A small image VQ-VAE, trained from scratch.
Training: nadamw at rate 0.0038, 29200 steps, batches of 128.
Rows from block 4 of the decoder of a small image VQ-VAE, named by matrix and row number. Rows with one number belong to one channel. Each number is 50 + 12 x the weight over its row's rms, rounded and kept within 0 to 99. All counts start at 0. After the name is the row's rms in percent of the matrix's.
After each channel's rows are labels from the 100 images, of 14976, where the channel reaches its highest value: "responds to" is what is common among them. Only what is clearly more common there than usual is listed. The data: telescope images of galaxies (Galaxy Zoo DECaLS). In brackets: how many of the 100.
# convs0: first 3x3 conv (decoder.decb.1.0.convs.0.weight, 64x64x3x3, each kernel summed), inputs 0-63
# convs1: second 3x3 conv (decoder.decb.1.0.convs.1.weight, 64x64x3x3, transposed, each kernel summed), outputs 0-63

convs0.29 096:55 54 33 56 32 33 46 57 55 34 37 45 60 43 60 29 52 71 57 45 56 58 37 57 72 56 70 39 18 32 53 57 63 57 45 53 67 37 33 55 54 45 50 54 70 58 59 33 53 63 50 62 52 43 60 44 49 47 57 35 69 66 48 68
convs1.29 089:40 48 57 44 61 53 60 49 50 66 74 45 37 39 52 59 49 31 52 51 59 49 56 23 45 52 39 36 71 53 47 48 52 55 45 44 47 46 46 48 33 96 50 46 33 41 49 42 44 23 48 50 47 44 41 44 37 67 53 56 71 46 56 74
responds to: roundness: round (52)

convs0.45 079:58 48 50 42 49 56 54 40 41 33 55 66 67 68 35 85 58 43 49 63 56 52 46 48 48 52 64 52 54 55 51 47 46 62 39 57 58 52 62 54 39 47 39 52 53 43 54 84 48 30 65 47 52 43 52 60 48 36 52 67 37 58 56 06
convs1.45 093:37 55 57 56 53 41 43 55 63 41 24 34 50 38 60 18 34 38 39 54 51 50 61 44 54 57 08 46 44 37 35 69 52 50 72 42 43 47 55 48 45 40 62 44 56 45 39 53 51 64 48 26 49 34 48 40 50 50 42 28 54 44 52 60
responds to: roundness: cigar-shaped (33)

convs0.14 118:66 15 46 52 35 50 37 48 55 47 35 56 47 57 62 59 64 42 53 34 54 40 27 53 61 45 54 45 62 63 68 35 26 50 49 62 57 60 46 53 29 58 59 42 55 56 56 48 59 43 62 54 43 35 33 58 60 47 48 44 43 42 59 10
convs1.14 099:12 73 50 60 52 63 58 53 49 44 51 32 47 44 51 40 42 45 45 85 45 52 49 49 50 51 50 48 50 35 23 52 68 52 50 38 46 32 56 60 45 47 42 21 64 49 45 51 34 48 48 62 53 49 74 38 54 52 51 60 53 47 42 76
responds to: spiral arms: yes (39)

convs0.59 134:42 65 45 73 59 50 75 42 41 50 40 42 47 51 42 49 53 51 35 56 47 47 61 55 55 54 82 17 53 51 38 35 61 50 41 43 47 30 40 58 54 54 24 54 53 61 43 70 32 46 35 49 59 62 49 49 80 68 43 55 48 52 48 58
convs1.59 140:63 39 51 44 45 38 45 50 60 48 51 50 48 48 35 57 55 45 54 54 50 55 55 50 55 45 23 93 43 52 61 66 60 44 57 61 48 71 67 18 44 53 67 42 53 54 50 48 56 78 52 55 34 37 56 59 72 47 39 31 47 47 51 31
responds to: edge-on disk: no (68); spiral arms: yes (61); spiral winding: tight (38)

convs0.28 095:37 49 52 49 46 60 45 49 32 58 46 51 50 41 49 24 45 59 48 48 65 53 46 66 62 56 75 39 46 50 28 45 54 55 68 48 69 36 52 74 46 61 33 64 56 61 72 40 52 57 58 56 50 34 66 53 50 32 50 25 74 65 54 34
convs1.28 060:47 44 57 47 55 51 61 53 53 63 65 53 44 35 57 86 64 30 62 52 62 53 56 28 47 42 43 54 58 52 51 43 61 50 45 56 41 67 45 47 30 91 50 55 41 50 57 47 58 31 48 65 36 75 45 50 44 63 48 55 72 40 57 44
responds to: roundness: round (48)

convs0.1 100:49 53 40 52 41 61 60 52 47 40 32 35 58 53 57 68 52 48 44 63 67 35 22 52 65 55 56 36 22 48 70 48 46 33 27 62 56 54 29 48 38 37 46 60 55 55 48 43 40 64 42 65 42 56 58 38 39 29 58 56 41 61 53 76
convs1.1 095:39 48 53 50 46 48 49 49 46 59 83 49 49 53 27 44 49 51 60 42 50 50 53 46 55 71 49 78 68 56 14 63 57 51 61 38 47 44 49 44 46 62 42 44 39 47 39 50 57 26 54 31 70 39 42 41 29 64 55 25 58 46 49 46
responds to: roundness: round (52)

convs0.33 105:33 43 42 74 51 59 29 50 61 42 31 42 33 54 38 47 50 50 33 56 60 40 54 53 40 54 43 28 53 34 54 44 37 35 27 64 44 67 49 42 44 56 85 33 57 61 30 46 45 35 52 33 46 56 65 49 43 39 60 33 55 42 52 55
convs1.33 170:44 62 51 51 48 60 54 50 40 47 57 49 49 45 61 48 49 46 57 57 44 67 39 48 66 54 64 14 69 67 53 47 62 50 52 34 50 46 49 36 47 45 41 50 53 54 53 52 62 00 82 36 55 46 58 48 47 52 52 65 51 50 47 60
responds to: shape: featured or disk (91); edge-on disk: no (89); spiral arms: yes (80)

convs0.15 096:54 71 66 59 53 55 70 58 59 48 59 42 53 32 37 15 35 66 50 68 43 69 66 51 32 59 35 54 62 47 30 63 55 40 67 50 39 55 62 62 52 55 58 46 49 39 43 62 61 45 70 54 45 62 37 50 34 56 41 33 52 50 34 45
convs1.15 077:69 38 49 47 49 54 23 53 41 40 41 68 48 42 73 64 63 38 56 20 51 27 40 48 51 45 69 49 42 52 53 46 29 46 34 50 47 65 47 29 45 60 42 47 46 51 62 50 38 16 42 38 22 47 50 52 51 51 42 57 49 46 48 48
responds to: edge-on disk: yes (34); roundness: cigar-shaped (27)

convs0.17 089:55 36 49 44 62 44 38 54 58 56 30 33 50 56 54 83 41 45 54 16 59 55 36 51 47 46 56 39 47 63 54 35 44 48 44 70 58 43 32 42 40 52 55 38 43 54 40 36 49 37 58 65 26 51 65 52 43 62 33 66 50 45 52 21
convs1.17 104:30 55 48 50 46 54 53 53 66 62 44 41 50 40 43 40 46 48 42 79 42 64 51 50 54 51 51 25 58 52 67 36 60 42 43 47 48 57 62 64 45 62 59 56 64 55 59 47 33 94 59 54 72 33 60 38 71 41 62 60 50 50 52 66
responds to: bar: no (31)

convs0.12 095:60 26 47 41 44 47 54 51 41 38 43 64 44 70 18 62 78 40 47 28 56 48 39 53 43 44 54 63 53 77 57 62 53 45 47 43 59 56 54 52 30 49 35 38 58 59 52 68 53 48 17 49 58 57 52 55 62 30 55 65 49 53 58 45
convs1.12 084:26 52 48 45 48 56 46 51 60 60 60 27 48 58 49 26 40 48 48 45 58 73 52 35 45 59 54 42 89 52 27 41 46 48 31 45 46 41 53 57 52 56 61 37 53 44 48 42 55 36 72 29 72 53 46 57 58 55 39 21 50 45 49 54
responds to: roundness: round (46)

convs0.8 090:48 35 56 65 42 38 48 55 43 33 28 50 58 44 27 56 68 63 54 30 39 54 43 71 46 36 57 56 53 63 51 61 60 33 71 41 53 59 41 40 43 38 68 45 45 67 56 75 38 46 46 52 47 64 58 45 40 42 25 30 67 34 58 48
convs1.8 108:53 61 50 52 52 63 53 53 41 58 48 29 44 45 64 52 25 40 44 58 64 50 48 38 54 56 75 33 77 44 37 35 59 54 41 59 45 40 48 62 42 75 16 45 42 42 49 40 46 21 48 69 62 40 51 51 43 58 57 70 55 47 52 57
responds to: roundness: cigar-shaped (28)

convs0.0 086:49 41 38 33 47 67 46 51 35 45 40 50 48 49 52 54 51 44 54 57 59 30 37 47 65 59 47 11 65 43 61 65 58 38 24 71 48 42 48 57 34 54 68 51 62 55 57 27 45 78 31 61 41 60 54 43 40 49 57 46 35 52 48 46
convs1.0 061:46 47 55 47 48 47 55 49 44 63 76 48 47 56 37 47 49 48 55 34 49 50 49 41 53 67 48 71 62 64 16 65 42 57 58 36 49 44 53 62 45 51 49 37 52 47 39 47 56 00 46 41 64 41 51 43 71 64 60 34 57 47 48 42
responds to: roundness: round (59)

convs0.21 082:61 90 41 72 47 48 67 45 42 50 61 43 27 48 45 35 68 57 57 42 51 47 49 67 49 44 35 51 69 54 33 46 46 43 38 45 34 62 45 53 64 44 37 32 29 50 32 56 44 60 51 58 29 54 63 57 57 48 55 28 45 44 54 42
convs1.21 151:81 52 44 42 40 50 33 51 40 53 46 57 53 54 64 40 48 56 56 42 51 62 43 58 44 52 83 40 38 53 56 47 77 49 42 55 48 49 51 41 59 51 15 67 31 46 55 48 55 52 66 64 52 60 54 74 37 41 42 75 49 47 59 32
responds to: shape: featured or disk (70); edge-on disk: no (55); spiral arms: yes (47)

convs0.13 078:35 18 40 16 35 51 44 45 64 48 60 58 51 45 55 69 59 46 53 45 52 35 50 51 41 55 31 45 44 63 39 57 37 54 57 60 52 60 44 70 40 50 71 26 50 41 57 72 63 53 54 52 36 45 42 72 58 56 49 25 55 45 50 54
convs1.13 058:56 80 51 70 47 55 62 50 43 24 42 34 46 34 43 36 44 41 57 46 46 54 28 49 59 45 77 75 56 56 53 35 59 54 30 55 46 29 44 54 45 54 32 27 37 58 49 51 49 73 42 59 56 63 57 42 58 54 44 68 49 46 47 54
responds to: edge-on disk: yes (35); roundness: cigar-shaped (33)