{
  "dataset": "telescope images of galaxies (Galaxy Zoo DECaLS)",
  "train_examples": 88335,
  "decoder_weight_standardization": false
}
Rows from block 11 of the encoder of a small image VQ-VAE, named by matrix and row number. Each number is 128 + 32 x the weight over its row's rms, rounded and kept within 0 to 255. All counts start at 0. Numbers have three digits each. After the name is the row's rms in percent of the matrix's.
Before each channel's rows are labels from the 100 images, of 14976, where the channel reaches its highest value: "patch colour" is the nearest of a few named colours to the mean colour under the peak; "responds to" is what is common among them. Only what is clearly more common there than usual is listed. The data: telescope images of galaxies (Galaxy Zoo DECaLS).
# conv: 3x3 conv (encoder.blocks.11.conv.weight, 640x640x3x3, each kernel summed), inputs 184-275

patch colour: grey; pink
responds to: roundness: round
conv.353 075:145123213147142126138150210191138102144180139131128163065136138144210116142159155181149198132144178123112168109193135147141092202186124149154148122120122101151121127119122201122146166156136119156129151133096150123178115210147146146128148122150146115157129122213139165149139088

patch colour: brown; grey
responds to: shape: featured or disk; spiral arms: yes
conv.381 111:139161118132111167154159136130180097116145123152167146159143128092112106130123116131091132132122116150118140200135134028141110129116114161150090107111181171123123112180125114096098120127147132165139121147175139106111071133099141158149146187143139145136111158140124140163151128

patch colour: pink; grey
responds to: roundness: round
conv.586 117:148167174160126118136147156152146170122132137132167134138139131178185109145147151169104151127161130143078130107158132190106106139207130149113149077115086086154113089156152172146143154150138134201161163138086130133171111161229136135179140164100132138149134172168132167172109126

patch colour: grey
responds to: roundness: round
conv.578 100:112127177130115147159151161172130106130148146116156146080123156143167128126130132125123160128118110148120175078149111137159091146116120131131137148128142095255109131133113148158114164174134118146103129157097157148199088176123170146100115122136174121201154090148139131136116058

patch colour: grey
responds to: shape: featured or disk; edge-on disk: no; spiral arms: yes
conv.111 198:179125124126085147128112139126118131120124148126128140255162089119118116127141103143107126126092089148141135112130159097120155134114144145149111126148069144124123165115137127121130100099131161115098107152170132154124197129110132152147147102148141155139121143133138131096093186

patch colour: pink; grey
responds to: roundness: round
conv.416 104:169153172166133145118144179172147140115155142138150167167139129156193097139182141185141197127132164145132159106193154127115125176197124147161146108126110099141108134105132191105135150155160152188150161146132156132164194167186131145189147117143149122143118166202148168121109148

patch colour: grey; pink
responds to: roundness: round
conv.318 084:173146190122135141136137170185120090156146152163135129107135133128189105108152128138118176118102104142165139088169103133154106136105135137135130167150103102221148143133098162119138168181136131126113139148100137115207093190155151160112121124138139131195132085155137154155138127

patch colour: grey
responds to: roundness: round
conv.21 107:144150170130140131200147155154150151124134138135143143121155131157154078134136141126094159131115104183114147114142142184144153132156136148119140134127118110252117144132128145171132169148147147143121147145116140158192101161169171123132147137095171133190154117140172123133123133

patch colour: brown; grey
responds to: shape: featured or disk; edge-on disk: no
conv.570 123:120147119189112136123120136130173114154122134131133127171136125135118183169139176091181128127163142159106160167116131000135136137126155143125135127181155158128163132127182116121180013126139151157158106116142125106124116128096137117105140201132143098125126091119119143133178159

patch colour: grey; brown
responds to: edge-on disk: no
conv.438 106:092119077139115139123135058073098151077078119086146099051099129138071170153091140077193108119118156146068121099086107105149117089142132110157133142139139111107109133151110044158122136144130109147086081158130118141084104081070134122115128072144135121119160136078142087116107082

patch colour: pink; grey
responds to: roundness: round
conv.338 126:179132158149113137122119161138133132126144135141134156175178082123159076124152130156118171099131133131120126117177180103132159145136156157158130105130085149129102167113103156104121100131144169153135146149185124124143255153145134132178147103152112139163119170174158158098123183

patch colour: grey
responds to: edge-on disk: no; spiral arms: yes
conv.151 123:150135119125151117123140105132105114106092139109158118142123146143151117120126132110086084164098086155085137197091084207121141146137109129097136109128086074120108109128184131112134096113129092120109135141068109156125042105213111147110160146038137143120119111106135126156117035

patch colour: grey
responds to: roundness: round
conv.225 083:170142195130117140149138178187143123126137144135155128091140136121201075106164136150104173114107115164134132102173114172138128131118131144131105138141110090237121141140129166130133178155147150144127144148101136131217078186198152150118143118126138136206126109159144143163119116

patch colour: grey; pink
responds to: roundness: round
conv.229 086:109115175134147140149162201171149126129187143100142182067138151147183139145151134153169199133161180112100174119183147136157109206175138151154153117122141135146104126136123182148135146137151121159127129144128148146156146190088153144146142158160158130152168129212153146128134074

patch colour: grey; pink
responds to: roundness: round
conv.277 095:125132145158139131119161170161149117145173149148135168129144145167154128159179087168168171139140163151142171076176160146151144170144135149164146162139128103126104160125104148075139149127147157167147124143125173163134223157110153120130164130180162124150117191186176155107112148

patch colour: brown
responds to: shape: featured or disk; edge-on disk: no; spiral arms: yes
conv.66 120:141150124136152091130126120126135108138137129135170112116119114134131094120120120093069126124140082122140117209113085214122107139091123120108107101095116132081115100120190148119115135147137088124120150145105092130112051106163092133060143195024121172104120092130114117162115051

patch colour: brown
responds to: edge-on disk: no
conv.573 135:176138140141107133105109131107124140125118128142133148146157103092135066130132101120099149142146105129133111167148156040103200106130146145149111114149116179122088159147164156146147028136119164121123170128176108110132204127209125145155131184147122180119135125142146162130153171

patch colour: pink; grey
responds to: roundness: round
conv.236 091:163142180167136149126150184176148137110174138140139160048131135157203112156179147183169233129159188131104167098211147128132105176204117150173154122132122090136103127114120194112142136160169139208150165150113151133160164171175138150179147120153149134147127176220154169130112117