From a checkpoint of a small image VQ-VAE.
Model: 64-pixel images, decoder widths [32, 64, 128, 128].
Training: nadamw at rate 0.0038, 29200 steps, batches of 128.
Rows from block 4 of the encoder of a small image VQ-VAE, named by matrix and row number. Each number is 200 + 30 x the weight over its row's rms, rounded and kept within 0 to 999. All counts start at 0.
After each channel's rows are labels from the 100 images, of 14976, where the channel reaches its highest value: "patch colour" is the nearest of a few named colours to the mean colour under the peak; "top examples" is what is common among them. Only what is clearly more common there than usual is listed. The data: telescope images of galaxies (Galaxy Zoo DECaLS).
# conv: 3x3 conv (encoder.blocks.4.conv.weight, 320x160x3x3, each kernel summed), inputs 0-159

conv.235,183,142,225,219,227,181,181,188,274,199,195,205,195,219,181,193,225,167,211,221,206,194,231,196,214,212,205,217,193,220,192,175,207,197,212,174,211,223,146,206,215,208,239,263,213,191,222,160,154,277,184,217,171,210,183,181,200,183,211,209,200,210,199,215,171,205,213,169,196,299,220,204,201,228,214,157,220,180,185,216,186,211,222,211,198,169,172,182,172,211,227,164,173,214,213,219,186,205,184,103,296,165,164,189,154,95,130,167,209,238,187,197,208,178,178,200,216,213,219,219,203,219,208,218,201,232,140,192,145,106,211,180,121,172,224,187,233,191,185,204,210,213,177,202,167,180,190,225,180,223,208,184,193,216,220,180,228,177,203,174
patch colour: brown
top examples: spiral arms: yes

conv.105,252,227,170,216,182,231,183,232,211,235,134,221,223,212,197,246,261,187,176,153,172,200,174,224,186,187,207,193,196,175,200,169,142,182,179,232,109,216,188,182,186,211,202,141,208,217,219,191,167,246,195,212,208,158,136,211,171,255,160,198,205,214,248,146,224,201,141,217,225,234,148,191,151,217,221,147,204,227,226,221,183,199,222,184,267,197,220,207,200,189,212,219,209,236,164,235,233,198,190,215,242,166,210,184,200,219,207,177,237,180,220,199,158,228,236,245,174,184,244,184,185,223,196,235,229,200,167,205,156,242,173,229,191,250,211,217,187,230,234,162,161,185,220,196,237,188,170,227,133,203,155,195,193,184,240,184,176,209,257,213
patch colour: grey
top examples: edge-on disk: no; bar: no

conv.263,215,175,219,202,226,210,197,181,159,236,199,204,201,235,176,111,218,160,225,205,203,180,249,183,161,177,185,226,145,192,203,171,203,194,232,204,179,189,152,191,211,144,230,131,204,204,159,167,147,203,212,220,202,277,187,213,186,215,223,152,215,210,182,227,159,179,189,201,211,207,233,145,176,208,129,163,206,196,184,201,172,134,162,156,209,186,163,115,217,204,207,137,171,217,201,216,219,255,202,171,225,172,236,241,165,172,218,200,147,240,146,194,152,172,207,214,213,200,235,192,179,143,231,173,213,206,165,185,194,205,232,203,185,194,198,202,216,189,207,152,166,212,168,235,203,142,214,159,221,180,178,177,216,170,211,183,199,189,224,151
patch colour: brown
top examples: shape: featured or disk; spiral arms: yes

conv.297,203,219,230,168,146,227,163,251,227,137,119,225,191,207,189,241,161,191,187,220,188,179,179,231,178,189,190,192,228,203,167,147,144,133,193,207,192,135,174,225,173,190,162,229,216,218,228,174,169,209,190,220,198,240,170,180,167,229,218,181,177,212,188,144,185,185,165,213,175,213,192,186,185,199,255,192,218,184,188,204,185,248,210,180,240,190,216,180,177,249,211,209,244,201,215,192,177,162,144,205,210,106,174,173,191,204,237,186,153,155,265,196,245,235,183,155,177,197,236,158,185,245,215,146,227,181,158,237,182,180,169,237,181,222,221,235,183,221,178,191,159,179,191,202,224,202,195,219,233,184,164,211,197,181,164,184,211,208,136,206
patch colour: grey
top examples: shape: featured or disk; edge-on disk: yes

conv.208,153,183,154,136,121,232,215,201,198,167,232,222,237,200,197,163,240,191,213,169,256,183,173,224,222,193,192,179,175,204,206,206,126,228,260,248,177,228,210,208,229,176,174,157,233,170,134,186,220,184,191,249,200,179,227,150,208,162,201,175,208,208,201,206,235,186,203,181,207,156,184,236,153,206,161,187,205,226,163,215,210,201,215,216,185,187,217,199,178,179,173,159,192,234,182,208,185,188,206,194,153,125,239,215,130,218,155,236,246,214,188,194,198,154,186,198,226,175,199,233,202,176,199,176,219,169,188,174,181,175,183,185,210,180,190,204,275,180,158,197,209,244,145,222,183,130,198,156,215,178,169,198,200,165,199,206,155,193,126,215
patch colour: grey; brown
top examples: edge-on disk: yes

conv.116,207,139,165,273,164,188,219,166,210,232,225,188,184,197,208,167,230,248,175,153,185,154,215,226,291,191,175,188,166,222,201,242,231,172,186,208,195,227,187,145,205,167,223,242,188,184,206,182,193,200,247,206,231,109,178,186,184,217,188,188,225,206,196,184,193,220,182,216,209,203,226,178,209,191,144,196,206,250,198,248,237,248,158,206,194,227,175,221,219,188,169,175,192,193,229,196,215,239,202,225,219,231,220,215,172,202,200,284,188,198,172,194,151,184,237,164,227,174,214,193,204,126,200,187,212,235,184,215,198,196,235,150,256,188,206,204,240,181,169,157,192,238,169,194,188,188,205,153,193,217,234,179,232,227,251,219,210,199,296,217
patch colour: brown
top examples: shape: featured or disk; edge-on disk: no; spiral arms: yes

conv.144,248,197,148,202,191,289,193,215,233,184,175,218,217,166,236,203,189,190,165,170,202,236,209,218,162,196,198,160,173,185,189,194,135,198,229,284,181,206,184,209,173,191,215,154,197,153,203,199,184,204,186,198,200,173,174,219,168,239,171,211,187,277,231,186,172,229,224,209,214,213,146,221,196,287,202,193,250,209,191,203,197,259,221,208,243,217,217,205,176,183,168,173,195,187,221,261,228,229,227,232,238,167,219,168,212,247,177,189,204,187,189,187,207,161,191,231,229,158,223,186,235,209,280,216,204,156,151,202,180,178,204,201,183,154,170,196,184,144,199,196,207,215,227,201,264,183,207,176,144,213,190,192,212,142,227,198,139,175,197,240
patch colour: grey; pink
top examples: edge-on disk: yes

conv.134,195,191,190,164,169,190,223,197,169,220,166,229,260,253,193,204,240,204,244,161,181,177,191,178,188,171,174,255,205,180,249,189,223,177,172,191,248,175,199,210,212,122,187,206,221,217,204,164,200,159,232,225,181,192,241,220,153,169,258,232,173,203,221,200,192,228,193,223,227,224,202,222,193,217,198,146,211,151,197,207,164,186,199,146,206,224,197,134,180,235,239,197,194,214,201,177,194,222,215,217,232,146,206,172,220,205,214,197,163,214,203,176,166,195,180,160,236,269,216,213,220,177,207,120,213,252,179,189,148,212,177,241,189,217,186,236,190,241,234,164,172,289,173,187,188,155,200,227,248,139,227,207,229,187,263,182,187,207,206,241
patch colour: grey
top examples: edge-on disk: no; spiral arms: yes

conv.60,151,213,172,173,231,163,176,194,182,173,224,194,184,164,171,221,205,193,203,177,169,214,197,193,193,199,164,210,202,209,193,222,216,126,198,228,160,150,210,205,196,182,175,199,193,206,185,233,215,153,181,187,181,218,177,190,177,236,202,175,218,148,182,153,208,193,159,204,111,205,210,208,232,142,197,207,142,177,190,169,213,258,178,222,189,228,227,206,186,213,199,225,161,219,150,148,170,188,188,246,143,123,173,190,206,231,212,210,184,130,228,158,208,224,205,137,170,209,130,137,189,178,161,124,176,191,194,206,209,224,149,219,169,207,160,212,182,185,166,203,203,144,212,201,163,201,211,203,201,131,144,174,187,184,172,189,166,212,195,182
patch colour: brown
top examples: roundness: round

conv.48,182,220,171,195,213,155,217,188,161,152,184,200,172,210,201,210,204,242,264,201,162,194,200,169,184,205,186,252,187,177,187,206,219,172,177,149,187,158,195,207,231,208,188,214,153,251,209,190,188,166,163,205,165,224,184,172,217,220,246,199,236,170,122,187,224,144,148,205,191,227,223,218,236,188,209,188,170,137,185,133,227,215,217,212,151,219,209,205,212,226,212,224,228,199,195,185,171,181,206,178,173,205,154,157,193,186,201,197,183,187,236,221,219,247,161,172,140,186,126,156,195,194,159,163,166,207,278,156,226,221,178,198,210,193,179,200,185,202,158,183,200,132,229,244,169,202,167,183,180,159,172,178,199,200,106,240,189,217,181,221
patch colour: grey
top examples: edge-on disk: no; shape: featured or disk; spiral arms: yes